config = dict(
    cond_dropout=0.1,
    beta2=0.999,
    adamw_lr_other_params=0.0018,
    batch_size=64,
)
Rows from block 2 of the text encoder, named by matrix and row number. Rows with one number belong to one attention dimension. Each number is 500 + 40 x the weight over its row's rms, rounded and kept within 0 to 999. All counts start at 0. Numbers have three digits each. After the name is the row's rms in percent of the matrix's.
# v: attention value (text_encoder.blocks.2.attn.v.weight, 256x256), inputs 0-85
# proj: attention output (text_encoder.blocks.2.attn.proj.weight, 256x256, transposed), outputs 0-85
v.75 079:556470509528464467456509470496410574460512521508564468482546461546517380502466485541493469526483507447510508466503573516485524471507445522546341497496486460525561527496428520450471478524468428467528520454479479470510527487477523554583574498544468490529472446
v.76 087:451532436533460560497456499488493505586498484453471538491445507485501605466483529545507566475522409455426458535492499504506534446463482455488518491556492462507467552514531486550452529488533498509559485559466527477537488452520510474503471485521540496449537584
v.77 097:520522507485508517553489488505492505527493489461454525577451525557397480448489500575549520511482541543611533509507446517542500496486489526507499497463529465478527474430546486568554468469438523502545572517506565593530543521506503567472507518467502452529444459
v.78 086:522488476549548580511478496545481506558538479498519508465475495474544636509497550424495516487567470488512498556478472511476511467418447447545507458490499531452468461474583533562526513519526567524522443529530510504547581479566503488509511464432470584455507498
v.79 092:506543509452532479515494488543472534437506496452483422549500556535425433470467468513567468537496562542567496549477418472492446479503498518486398534471542537473519450431574516535530519506460509463538502515479509500515527518555518521525559512458428518525420533
v.80 096:556464455568490502438436417499439508540495449523539423420498451533577603520532503507470435492514507434465551496516550521545533518469512480508453483537495513565516509535481473486486520495503526552525448469519483446472413493489485456492501466497512544430502484
v.81 094:544458502512543541471447483499498493575432487490477546430521427602567577463543521550491519501540496522504560441545571508551499537474546526550496468507461445576537534524483507506515524493444481496497477438441503474452436489508492478454464518475526547486579451
v.82 089:513514510460505534450504515450533532438500517540533545530449472507480481416416476464556475511474466544574522518497540448523465531490582508505581483498543475486474537462528492449532500506492483545531483501520488506474416516465511562531490461487480437514546406
v.83 097:576539523452460518399480516507553468464537456507525509455518483470550565541484478476482494545522445572459461492510418501428498486542404524458529447454432578529398458496511435490462553477512530501507500565484543567535530557560551499569537542473453495478481485
v.84 085:485482436531417565471472403466574497518509443523510494458493469453526625515448522547496539542483519509480532559514540549566519518448467463464520574522500499517409511501537502492447499507545588564514485546488513502573485530521475500513489480517496476410534533
v.85 115:637484451599532477405481503470510434540493466513544474418545484526607566490517519524448492531517431499445517466515533491505513508441497523544435472518431543548485516513495448519489555527506557534455415429466506462469473435494467406521504483504480529489521492
v.86 075:474490514472515503463525540473516484571496510473514477534503536470422510499455537460624545452520403482562522525497463450421491426446465518528525502431558451514546521506546492531481607534540506446480549539582528525559539489479482548495497468491507533522504548
v.87 075:491520568442468530555516553475554459471521432463454515505500485515547530448458575465461484520535497442454462483503490562477491494489449486548572450525521468496428498475492495451461526534484519492467507445457567538529536527593519481526502520484493516541502486
v.88 076:493488474490587435420501530533486475485453480524477500526541526497477477493509526519469558514469561510520466583502475459471481520529599499472558533474478495506572531524465506484474460505588415449402544538584436552535518503451476475476515524569507475525549517
v.89 090:540490508450573565447501550512477452537529503459505438481472545521547550522482488506559477531514511518473491552494397521535483474512464542528481470514539571510440455485613504516469456467465580575532487497470516511559443522561506428514496513433454564442448532
v.90 092:479548493404450463581505486500552561481530523389506476541482487502414390434489471484491514490511472532570436513450441474459471445534489478486471529486544504459474515429517545497530531481510466398570561558506537525516517463488509524527532492548479496523498487
v.91 124:490522485484525573459565567483552518498533455444485473479496552499479467526472435490520424533477458535560562454495439504514511500460483533509461460472578551493492436467552456544478454488508517532517484483456544481510475526552597478552475518393526532512476508
v.92 074:520582502549411499484472468488532576525461503524469447455479493491500523477483463485468491521454450457434518480437458551480553478443532496535547485562491499507499522505569465490495562494581513509476504604453521433559503531477528544553448507518550408510457498
v.93 082:516518528497499505512481484488481557531482508558475555544497452593496428441403512520544501507500488505540461503506587515495503525449531506521453476557526481500567520485474516439531568452511397409492501472467505487515524516466488515510507496532495419501567478
v.94 080:527479465556523515457496552477464513466539480461521454516510543446538544549555446496440437539514521478442427478510543470416513545496508430453448492514455500490564477531512577506401490527519544487506399516579415480524573500494478498503529489521457470394496543
v.95 072:436521502457535370508536455518498528482467484524485553517492445540463396497507534453522495530489541484518480546481476473478461543496530493495517525505542499548514516516425549466511540498479510432451511501519494512491539494457460623475484544549446501455538546
v.96 171:537560513552471456560575524525533460437520485489437526517525448523452584536458433559536490446455461529542516485508443460484547457462474481467510484545579493437424516489454497487419544527517556517463501571491510478533457481524449516421489498445508529489507540
v.97 166:564501492482498496459460501506452539466486560493402472466511437523478558598508465510515483451488472493511528481455476563480524433511505525458482409474555532469480506488531522503427478538558532509546504559488522508563510538513446539456512555508504547504507544
v.98 133:588448551545463515505467476466448527565533580544469560492617484466516566551536414550485450483546487514528520457515508517420436522419619497559440495466523440517481570487530522451482518520595488437461476546477468458510542561546487551510450495462476516528501572
v.99 120:547437553468423499508542465484435525541500521561469547476517533528561458507507574526493464504555501483498431508531557512400464581487468478500558532479509494570480567505466455495475542474494567419432496515522485494507543478472486554523456490553466537489481560
v.100 108:456492492456561453505492504513442545535492562500492494476465488519455481509498547519505434530468529473447498484484485551490524582543494576524596511546487517484541488554513486504545492447521495492506507453527560460444561496422486526431506510550460535555458463
v.101 130:472512443492538502471409461532461494541513469443502423470449526506473473518558506398490513528460565518416528519539531478529522432521485525560457480589466538474531516502497528558524437485472463526509500441489495502503513500526459481461479500487548526460502525
v.102 116:433502501485475595538545426453516487517539461521531492504493469518534414464537496435504458517527489532521452492560464459458393538484431476542525575536451485521426528511487470534553536463457441441578489534500482486491505490520546451488547460469507511477521431
v.103 110:518436528527502517470481437532493473556556434489519503546533577543532500432551489473426487567563508515462509518520605430439489503439572519554475546510567461561573470492481529489516529494473513480475439422543485511498493496471507486485470419438485544439509489
v.104 138:526502460506512522508584417485505494510553514523489512508530472512567510516441464545485446487487450501540435458509419523462492473485494445465535461500513482520479548487498546434422505511533558475508465541450525501551497532532507619520474448400476550469452541
v.105 128:543505508521466430571464530500502492513504519513500550531482562486506577551571537451466537499513454474564454535491591482480456495426469465538447517460501484544500517549451468531450451462528393505428467509455385475478524537499558478514565429503541478497586458
v.106 141:486563487530484560591536432515555455455523514573481552564469550504531436455432465554559474455516495521556421490480409520481458554409520451506471548457527442495489565441509420508545566563477482469547528525504547529475558486451474510537516485496467451484457502
v.107 122:493507478533528425507509543505552500539530423473579480569496527528540556463470456525539499493573483493521493462536468407501501470460534401472497482501478499502509507457499507574533514489415548490500444508504478554462483498552494476509440417460487521416573509
v.108 116:513514472550516463500567533552538467564516376457580488481483467550435463435558467542488488500493549518511522501508509485557600521525486560525477492545511540422464444504545558536578471500526568484485478506473514447529543499488487438485462506500555496506479501
v.109 156:488524455507527496506528488570522532475473538454436494581449463498468549568421514555538529435434483453504502491446396564525485430518522450459523422538529456534531544490510514450477511581500528467537510480517538515505531519472485533549500505533487484499434509
v.110 104:478562507547511519566568505544514492445466454537511498531573442494439478468476507469541507451539544469541516534571430528506438504485467481593433501484510474509469522439494561466561525489530500533518550509459532414582514517496529463470485459476426527497516483
proj.75 086:506552583456474509475496512551524443483611502532460472510528546456482501537496484625460510490523426475547516486527453384517495512525555476508496492457502539493523490551476481493482482559521504459504521537507478597470551514517543511501491495490557444525544431
proj.76 098:460452523500510536556499452484501450506463459476507562532555454552484489459557511480489438471421512596439521522468560516536430501455416479478487582501472494488422453493521529509536494535531517463511468441507491517446437474530490532511476510485455579478435492
proj.77 094:450503564534512492538494494456466535439467512439539509598507443505471517532533551419496535542517571442546449527558490654503510497463522424534446506511501475512529477517513496460511469436442437581402486464465500416484505458488482493531463537566457497500503524
proj.78 089:486523482439524489461528477454488471496420473474471464491500536482489510501517473407541448527485577470450519503391611544484532532464468514439538568508494556523456533481511535492488524470507514534490461455509534441439444499480465492487529515538483499448464518
proj.79 081:511491531463514528503458533450462454453529518531494525584445493466574540524526540493517505495522474467517492512545498520506535474496467482438472486473551523496519506547561585422436515494399480524450526445488455478488481503513534494590468477555535487504485481
proj.80 088:525508457484561499486530491465450489529483478473452492424549543476521478437456530476489553458456525556531510492469496488450489506519427539574489486474445515494455532432537406501491512489525526515529435489578556493473523445514456458513542535519491529463492514
proj.81 097:560537495505506495491528510531483531496521530507472469482526508486450450501463473473469546507457458468484582543527474583508483499523533576542459485454490456527458550475468430498566479472513497503515492518505583516475515460450532514503554502587505512492521511
proj.82 090:472459440548539547477427496516525551526462549461547454518417492464571579508518549401516495378539527511496489532482470553553482524458410538455532518517514478524523510471504508528518463493464476561491532451496482511489508499460498511476491475550499553487501514
proj.83 103:469438482436503513488523476487550507485592466468402514505492555487548460437494516484569501481410517485429515493460535441477557461479507481420511545584553511562543484528519572512450488531526545446487511549494530391516458576513480464454458493484543477528530540
proj.84 085:446523464492609496542530506502510497528440474482481546501469462496473522467533529460501520466513522510487523510513544463517535481451492485496536524516473513485491555406494512468508524499476524478529473476505479498477421482446439493521533480472476547542487534
proj.85 116:502496509455551512501522502518481524524579476539413465412544566510525477474462501506529521513475553509501530489536530430442479513512498559496465514505508532517487550485537449499453480555518580504544479558531552558451499531525501499469516495491569451464515539
proj.86 078:411463448528444520554440411495533437442553467565474540520494484464557548511530479437492416449499525547481473544417534490553448519511497520432546536544524566574402501518552510525476460469475524527549433484451531497502434498520553516473501527534505541466443485
proj.87 065:481475429489454495469506371459540482509564499432501493544512498509483529523500459470559444472478535506439519481542469525446539430467541451540503553548481487467482559498499500554443526478526550480574497636519519435500517534466510542452482518555478542457498510
proj.88 080:485575514527490502424458477474512453550504507502549476504460526503501517558427500554491507474561498501522495452530500438448544560519527471527490487475521517538522543533496444508493477531473558539542525487381461530493468525480561536508517538480584468443537543
proj.89 091:497512418481600537457507464473550513493504515504462458563527483456553508532457504390521483531472564515505491486523514475535536487463524546415484516481529516568504484525518509528489564470511442506454460430479536451472468487465502474531486507568474485522458507
proj.90 086:420424549497441499519489532498492437494477539547487613530493512550480524501519472540540462542461529478440513512493434527491524530472476486508500479495499492491536465604481562517431479560466498481487464526476469407459564500471507478516498516493548570474489500
proj.91 131:541458479496528469546523544459452530473532549524533465465552493520560545479508545474539515539530561463451518498476533521518522461504433567462472507488529507507445465490572566506530503476482474523458476404553451459498497541488509500534440457488417464537497484
proj.92 083:451416532478478435520524456482524485449521459428493554512466508423527489505559559525468399442483539539485409507501499390547453482506421450513503559456489581450465472473462545556446536554536523518594514516508468523487421483548461487494464528465493539526448517
proj.93 085:449560437552427464550502444478553476496562504488479474506488491456498524469538519550427445397454496460456541529515471436529444520538497482551522518483491412543517529482441476556496469555478531501459553519439447576493509495533507604435474480522481534522496456
proj.94 075:469506460447495521440508463491516484532497475564522542446512494535571512512489504544477504456524494530490453485499522441471501524537450483501554534474538543526517538587473495531493502530501497494572580416492546484538487540577517465471561494468616554458521492
proj.95 081:469546529570423452533452521530553489506515485479497484485466522487518483443461489630463487412479468487520492500506480490537485455549550501526536516521524473495511579514480482517489502518557555486566566549475553531544503508494531547434507494484554584511524459
proj.96 148:590525556439556480423491561460441480471557566500542554499565662457522416542497459542495481521494498533495461483540452502475465472518466518517491458502539531579454508509561454549496528447491457459438477529436462499533545504491467458470457529526422440533528506
proj.97 141:528523586528448494484478485512481483490502484486524504541473564479552441509565546579512493430505494510535488532548515524463514581607470448491536483563555487511495504472551459490533533462500484505450461522447479497512502512505512466524490456531415478505517461
proj.98 122:484534483546448521510519469504532569509478526558552466464388592477503456513519479455457478483551533431487500473501466498504594471481533511439520496525474482439476393478544489512485510555513554548497425484434507518572501414499521519509504494553485484504521512
proj.99 118:485564363549473547579422474478533480500533565557466535452539417548374503531495404465487473484518507455466479510527495517512527482474528531534549497503416501492448492540509542498423503523494541466502507499522500437498517527394473484473513460507463495530479457
proj.100 103:428502452515456417558498438465582472409536533493472538517543401466495575514571571543538483393492533453500521527531499465511494491519422513498559530479444439564450558516420559493498523537502540431514540525506484575467450498523509423461513541545537496437467395
proj.101 122:462425559496456477460547503522493473431526466472522492554511504506541522509521568519567552474466418497479494517513528431487517495554518489416535484452456513460495506523487522525503508506524536535559494547516495546514482475574575556530467482462469520507494472
proj.102 111:504568571415515527517467510500487412529480469487505464457505499547377543450459488411511570550473459532420509471444492471526455459516528578521442494444482517452477493479428429548438489504498480503543472501554498530558465536467575480523540513524506498436515462
proj.103 101:457496432509475517520473551480561499525509566556503507510493446496443461580455500436510448548495528454515441452455500468552603476480523465471483481503459609455483494536523540533452489535522517551408527495520482487521510426449499553426527582521516537558429473
proj.104 125:554534578429524520428512563473499507518458521533412513524451526527477488504515521454554472551566528524557482464561531440520536556527417519537471497543500542475459485569545473476485552417494464528446480486486507502536502478489484438493509509577502498527505501
proj.105 133:489454411575516526463505500488528516522560491536519502550475482482541520398517479510421475498512488553492492494492463528528586482479484534394511553547458517534500486501555501537471498544505553519520462477507487505546471484407508507526482467458509577478459474
proj.106 144:499526557414461457525432513506470494504436488463505393465504526518429538536539420458466561540469511455486434409501532451473441498464574523563470485474480544434426458489502465533548474526509526502523431475563474526465481442503516469527488578521485438511520531
proj.107 110:567511499481535521422465540497508559511510544560473505451527466528473457517371480432523517591504432510570498449484467459540487488526473577535422500465476571449518462526520466516450509487511409474408521541503525444507474434446533562516513565482568450583486507
proj.108 117:529493524481485489464489523459497479502547543498490561566568524519496527530476500468561534568515583476509530592486472476440436411506456471510488506445480473546530506570482505499467501473442454451493607549500520473508515559508510549439489507490517558471516529
proj.109 136:495496531439504441475512509505480463504441493465452444472511504421554516501590549550507478454498527500562421491551559501442461554535433449534448527475513483515453476491538508445524490453542496532469465471541500453510474471492511384525477550495481460456512455
proj.110 107:560574568470490472484523506501451489541549432498447487490543532456610502566519498519530551519458470501513490454522511478561461450473496509553452502523449515472470514437527427508538475510506513535494487435499589611555526466553493522467560515568444509554516477