Weights of a small text-conditioned image diffusion model: text encoder norm layernorm, widths [96, 192, 192].
Rows from block 5 of the denoiser, named by matrix and row number. Rows with one number belong to one channel. Each number is 500 + 50 x the weight over its row's rms, rounded and kept within 0 to 999. All counts start at 0. Numbers have three digits each. After the name is the row's rms in percent of the matrix's.
# convs0: first 3x3 conv (model.mid.0.convs.0.weight, 192x192x3x3), inputs 90-107, a 3x3 kernel for each
# convs1: second 3x3 conv (model.mid.0.convs.1.weight, 192x192x3x3, transposed), outputs 90-107, a 3x3 kernel for each
convs0.158 084:593464472487482498375500650532536445479541489475513484495520532514461550493535503468553544477467513484415557560491445423499592458512461453467459442443416601439555473520449494579521509495451557434502460559562431466491450465498479525525485509527553515554505409518460469506485630436456487434430606529432491473572440542536495439525365569596460537508495422541512531570422492469564451440531554488484543518476512574532481535455519447492556507563581442500451557511467433539500418456484498502498
convs0.159 039:549513439524355548547578476470574545561531475487523503477490432518458518460505448526572522487467431528538492460412420418499540480635445559479457446529462493542579488488406451483376451591498572422548510536509371450551643542616558528521554430542595437479504526518524380558533455503488532477576476538449457519616515421475485456467461498529501477516425618476462479513551483559553461492485543489472473505545500460505550516506557494544501496497510483429607532363512596497424481391539494463459
convs0.160 135:400449565482589562509513476470597488513476476469423531484402515617539492513495484500486542444499435509474559484548488642448481483438540488482498413480514453518530508566523464567486489459498483479515534520521502483485444477511461506571464563433549452470446548509471446496448504489581534527465534552508579413528403515508457667472503504502446490518485608501490539481606436390584483399490543532523426453515584502548406476508493501499545490589467467458491508623450559544502400502559456478500
convs0.161 076:521412511532473494469493548575519459528467489501492553499502498535430579488503504548539480535503406536503483563548514447529439482464512509463595484571416497555504438399366528633606384534504489487511531455441598416477497562451397564477446472434457434465513599567441539470407627556470430422472513584540411597527445489539495573510461447527584541438562508464497534530495474454417443516449491405515538528557444483550500509410436447594504429600504517530466475498389458557469547535461456474552
convs0.162 138:553512468458404523477475594520441431549548546483512437531539409528484544438552507525508571403534490582440486499510534488515524510429508386381519562594485474496478410524494509571461512555522580543451389541478489523521541405536497509463545552491547457460484446560509537475539462526507490547437479522565426429479464554458561448519471485505539535624436470552363575499510582518564400491514505412529565536504521513532566571505501449540438587558495395445487453601523497524413428568534544441502
convs0.163 120:507508572461409479508522496486507539537483486444490521513546520545471453558464446506458456441407544539567530422438562552485416570549555567454457632514505432507491434469559509550439499492583476495584506512477523546455519460464401470577628526490487540459577502553373504579391483570539575467537359546553551471528491468478520458506584345564515562454508500580492493402606472487506449571413505431543506455454500474559458472479542543518479468609412510481552457495476601485458508539559389546462
convs0.164 039:511535463429412428501481495408485447508473601420533515535435461540504584500547555436483415446528335500533565498488543539528490482513467445339456465485482461543576595489374438470525489485503481502528456560482464443507525494474501537497543497478518475555546477495555466563476537421546475500489470474498507434477487526490490504510418503559482540495529614455450476549558528566582488528574534439515440437507476435485477555517546474517519491405484487513445544427416544468461439423512517514507
convs0.165 065:463538562482527501458535484529447434525500525501547516385562442547497462467547545478505452458545515461409535544507504462468501521448495531564465544457531464454412438566439556581560451481577405528517499568488513413523419528426555447544449520456557492486504474507536507475529467464468528559518496411520518443452521468524515537550490439444566444436544518413446470475543458533450496569455500519417506478564525540426564548493503414442487582457517530501407574395536389485559503559599496444461
convs0.166 102:427549462488482490476510505527508502524518539458496492532522462582527480535443521500464633468428558559507475536527471473500502477426467521500497397512604481546469502561493472463506504307591462458483535532454564468514505507504474496435549438589517507401543468533542501533408516535512564452506448515536459500436551520609344526612525552410488401531517519619491560440441515509525463512484531354506480491586488475501509522521479525490482518503421486485490462462572454549481464500469506528453
convs0.167 135:576590417413481555520499422559527425468453542502531500577507515488403534380613447543464640492555487476499463589479499534446517446538532521513540525483433456544510470457464493540484556391576509457538562574481437536533562527469384440556564511534558409418535470500475585460479530451599486464509522487476508395442499566587475488532479541586500483545427442472532575592420522461442425464519532533561408355475525409513478525495557465575456476449480586500513518494477467586491446510466467505484
convs0.168 096:358522518564401545514546445406501495474552432549470569470523551505484494490579501581424472450649499398503456435463482531541474564513462534578475361437583517537426538478549547545456587332608508435564431533508489484583459554442556539464414535498489522529447455462571551513556453533493493553505523485517570511485396485528478549503571481519498602526431480543573477523470546435370532631481465497498520413506492501556472551545455539503473396578516488524562472411558542442548543530493482480487
convs0.169 110:424561578567493466480550479465544478559431541442518488482555434609467473397519532473456499595474486479489548517517542470418675476511478510423473489528595491481379514514466509598534514434427516504546499395492509556519508422538464598548466509494541580523482501485546446431559507513404508520460396612618420559519464547519459479496557499518587403444461550511539418437509479548536522478467395530503576428564564467463494624520608455487442447506409532552530404537516431510485560494509492420528
convs0.170 103:433433553530540589446481484466481506564431558504523532484491451515514509522527486482498531547413547515483546493454487646447546507540492540560373453503426541555563587575549420447516442506376507535509562485497530516443532587448552487492523477489532578635426527444506465422478485524488456516507485443446571559536525428526466537393545443546532510451586411429568501518496388519440480482481527485530512540449451474511544462415638561494452415469528514527503554425483394558517469516424542525518
convs0.171 067:497528430560432395470628599516487482482562457472458595474484567529463463547505461468443521547410544502551470496519446487575412451477496520514541521530619508392467506445554530463418620393512521599417547487401527599481395496570462557502513621552477503492447474430613582569532354524471551508471531481509502460518512526493446546446486447497521424459581467505561552426408615509598454540515414366550512576513563458563526535581386456530436479501449399506434491649494499472460431589492533481533
convs0.172 113:441485321525500540464522573494524476471482526477494510596494386395555538473628432477491475533540508442531402533516398472596483422494480489381534577526547532417506506495401533560532449442490474532501572439483433575476490547466495528466492546475497509550509491515532480505573508556546433503395555496434461572455490548489535470571522520495491504445430530503499526527469615426581427591501497547517459439567384596494594554442489519501429463522583431492548547461459426505509497557533493472436
convs0.173 096:508598392467461433614580430482527434576445478505564558475507487509583527529519385481510474479506409501533534593313527501580529480383455459556500474507497558459631506471562457467555458441528453517510490565433476505531509558545518481434487490452463496495550564481487450474479528516485495604482544421484453472530556516559487465451487505598493439552550474632520453550474445499658469520467439554419542592439515492471466517550521476531467395435548478579532535588545463518463583544465472499493
convs0.174 136:477455557541472470604479469537462566486481480500479508526493436592501410541485547548558490443501525528583451436535564498509482587523386487536501487356520522529591509469488540376556398528622497485399525440483557526580430494467456537485513538497519495508546444407509494535445505549466442563415478602484463471480562455439464603389673454502531486413457558550488533444568519417609498528532479519468451376565488478523431517496499561420567422472454446484468555555535523552401481527589551507438
convs0.175 138:370599569557462509540460349502521478504485499508525528486512580594393440561563440536431503384679394545565445422524504546487443536443570550539441569412540470479517466456467425481476542617522531493442506614446485543460465502486537429508566559380470539504536461495590532429510370554585544467575428552484549529538468482536522483617559527477489389530554481546501481526514501514557506477512525574511459375553514552576470486437473526465482516492478526542491458517494556589405405456534562489503
convs0.176 056:535415575553525507516485344478470477478471464533547513456590444431493562483558393353515512544503454526465473561532469500381407415554587616525522553477471486538545451445556479503471547550438550482566430425540555431477466456525483560424617419507526501526464493503502522486457436522524476370556599532526565536463404525573497498511489478545610434571418492542504543521488483451489497461541469509527430508514465577564491468447537488439494572421578532483520483585407491437539477564531559429559
convs0.177 136:518545531506489524448460456514461467400534532493430552468536445527536513486557509627400504580543405559497591411575510574586466358479547479488493440490566516542495448568347515505462480506528567412496540505559483465557406588464450514497481589504538488572400455432466578546463519505402560501406471580532432494484625480532501367428537518537531477490500456482580441587461554418510496488506489563533494460456546408415515538564562475525508544486440471526540494477455416522569520576471556456446
convs1.158 091:351480550485546558503522425567474509475525424472484538530453521436520512476511435438559462452563474525418512578515482410495519429487573435523413540505555514520544499562490494396485560512494466541519488490548511519441513569479428503492457569474563477482512526567478453427464452544541535550597399526515466500433518481579473594536512494504485456477593468506476550564612392529457454491590408426480595502482513393494578472523511517486490560546482537410517491459439509445514422491543502482564
convs1.159 044:536576500492461436590495528451520530631558536621426462523484495457450458493521453517492497484504512530568517505618382522480445561535400579417419541445511461499473530573448462503529455460462432557435487499527488428478520519520501518546504529510437523555548594522527506565561573477517467526534450553421520428561497529479583514514511511411503522558411441499480564454531602466458477483507509564548414524496468528425565500374531437509529443504458617464499487513495522538564479489463462596522
convs1.160 123:553438553410428494428547644467468523536484473539466457476495572445533422478570490421489532572489508483497439616537491522504390504482482436463529555502566529448547535479594532457531480485497483538561519488483522472475533458531462486468482526541427507518507465489523540431390462633482472376535507602399530468454563516568495510396592477497501472494530534459441588540411554530466499472460531494472458457577494530472535540479493542532413464423505582543517469416529443554499452490559472484450
convs1.161 081:537540524597501496453510476491475514553475455476517469444493428493567432514474494480578476601502445462555472581555503548435525640401388455574521538462529498547508437519628431377377621536539537549407545501552523511425539536569416415563476500531526428477512459530500532568499501499550560497457389568450561480511493519492551449443485623501468457444458480535580530531508420455512447524459503501461543496537512485485454523598539506472503534489485525525549523412517483456498464574426500594542
convs1.162 128:429551471407564524521555491488562459430535495549536477452458583508507486617385528504591489459486579505464457526509481507446557508465472504545511452374436527627573481441548466465514564516511488446517438431607592500452417499444573524445462550479492426532449547450577583439444527538511511552552494406461590545507487500477575438544613372464506545526476490542448524478532487481553486572510428490470570484476446466477591496469420512522518408453524519575596506391437513525560498482433502522539
convs1.163 120:507465503472588564437511508495459546505514487457492570570503472520531451496430495449497481534591531431451491438403535584495451425594555424527551479489458518508438428550488521531455503601530528496490489494517470494470505492453438489570552491529488483612405564388559510510468656467533365544487565643533544495451523454489526495527494527464470448656458480550484494541466567535494454527558586487420562508532460461490556465546488502446502519522537453513450606378576496509517508503488443531485
convs1.164 043:495391521528632430458561496514489433549474490472455475417582479516492502455505442539455547512498513537542463552425424550553490568627453531482539478511430495498542448477431476448481486490538484582454502509492517537468475532597439482385464491472446516369559456551575536479423449489519489502489552463425516434521525584448489469517463426528481580499511495531514486541510540478549437527540456487521515502455514547455488469589612471532469477478451537509534473453509418483595541505546552511415
convs1.165 057:510407622503433479420434498509465529461565442574523404529553492474419433571506530445552550526484371523479525466483528420487537508512491578542489468483457510484409476505501436439579583422529493510489554433477547462529535424532442549474524458573481471448491498539517521563562478513427389577626498440386522474511479518552570473508517545548394448536524468482600482553481463475551440527453409490519495517608459571465578505519499428507517473565374505597465487508484485526496535451478418498605
convs1.166 102:544437529427458592490407588482507493459541484535517468474520482525534409542468528556511430444565522395499491538533511529466602521463456469428551493530523505470474458657497481537416507481485520531429526459542559502553498466499489572496464466548487519438483524474525474572532538515556441438394440626507591463504527520478500457480519482583491562464543416533470490471556422509536445578456486573513524481494502485502468538450605504474489449554479429495561559479515501489401543507519564452525
convs1.167 131:540504474465558568549450421566534425437480531509529486602362608393586464542502504537442571544439514444571444489494599493494442513485477470512501579499505478451477465555447447442460552550497504537551460428456487528480538476467459548531520491455540449556492491497552537495492436547495503442604473463494507510511521487551473480483523478467452441490533566545603465506519445435463574467444567562473464530504540566468495478461506506494556540522539477438422428533523491489520517570547532457500
convs1.168 103:519455537421578381488533646447593487478458529435513490487472503513547512436503521538424541477381609558552396504526393498513506537505580507451486429522625546460432386632438626377501535473480425548510551390499426542569519454597507517507546487501572509444455605441445488463558427555438508536428543535463505554464507501593477463528509568419476441516565434430582517568532468520468402486531509490467517456553434540471411554471465523562488438621501490521461517432571514582486496463445521513464
convs1.169 110:514436516558500489474423578503479542437566468488521430519497536554521422502465535434615533518495440467513553454489549353600465395522539642507471414485478489618516600548494507371533520491451447494494448599530517468490584493508473441479438577469533485531476514520486458453467666488522454617519412453508541520466504464467594430461468505636469440520421518580462429480457556546522497469375470494516477580458526560441515356562414499585551505457529493500464568532460450441464500506469509528609
convs1.170 094:517577520385423544461580532493442441461536509467507400538504501474479492506506487544490476427547476541448569500517500502493458467555546496497476566452454567515446574541479393544574370467468544406500497536453554487574523500496538482508496442516547426538522491597429454566526475449410562559558515488480558495486471431471511518537421504486501525462529625519527557471500466474483458459610480488415545487510462605441498350639439473504550446597448485459540430552524511528456568412516517490527
convs1.171 073:461428563623541477605435502426497502529475545543529460509490510529590491426501538437465539460541483533559484579500483485493540542440477493645540484446484503428494453572370519643476488535450450528512514519472571425508499507459493492493489486575490496447606540524447491459517457508536494462526599479519480502488468475542544479508537470541516473459525581526492496507469522465476498410481418530473502514479513509547513508470443516455576496481517577462541442488461470486548494527489483533509
convs1.172 119:433515483373523531586465580525498528413448484478471512535419506552437600625461427556512522536477501504503455441543516522448556569495468414559462459445463487599557562486587434498455625475474566379535474567445475502491530529566534431506518456427559430502429552507404546483470475621483569405497482451527483516469463488437540578473545571477520492474557414541490499461495459452480528491484551529510513526477445535498449538544438426512503581489459488549564448510498482540491456480447570515591
convs1.173 097:568431450585627491574336530498481492470503526521470517536480471548429458463539581488437496565527520531496510581560505439428522464630434363553473480477556605500484509473575401626518374486564501526523576407458440508560485572421589534515492432527486526611487469417574510496544452637412506391478522492513536505454409484532574488569457423504540508457428531529470462487473542585467377493607429463534448515462542510454563545511481484581473553397471484475508462534552458553418492544489543503516
convs1.174 127:502586472506486426522542493566503437538428535419502533464475512611527447505542469497354530527559542525484452520504517518484434447439623412433488553607550443534440315555599389582419580513570436500480547537490597504469469466527488466498484542491503460575464587452405497456471508526403581594384510588480476548442529513607503456450556533420410593557442531575466556428493585513538434400498554529530436551442528437492469461558479607493529455545398528469493557574543575526412436499489566534457
convs1.175 128:560626448521556418401412602490465489520454465507508524491507467516556454352444575565503447557405526510565462514513473469512528485613531438517525388559430643475494478418457473552631544508476506450522503417492505545474626425439430570492497496498498531455504460465454534508439593406518469410458726536535425531535475481452467516472438547606416537543528413514417506456514482503524475569510492470447458530445537492539455470590476544422485513468552417496482468536496520513520533532494490441495
convs1.176 050:592478471515477554410577425529435480471514496510496485628419614408569513544441448446458475526503483547481549492439570574555491532457438419506490512605509523431486591474467540492578473486560450477402402534592508541493429545419535445548442577504511459468491552561495530473480374423612592505532504563531530442458550592506432421437462505503424486523533507503530566452536496467485489575425443510508512407477534479596515459528542438439521554440528476460457461586446485567510449483524471525461
convs1.177 129:533501530461511548500494488432517473445474610580573438497462508483424439556470609499488477582412483481594427427581611482457478462475557490505532486473555453543491493478492583506458541433604507505485477498454519483596527419500548492536486432523441498523556517499496463504385552668456391555494459593524559493584442489451502500504494541468494427467450514505520490493559467559455506487514610489416362578510540540478524385513460474585560530523498494434463544502502524479514504474468487468567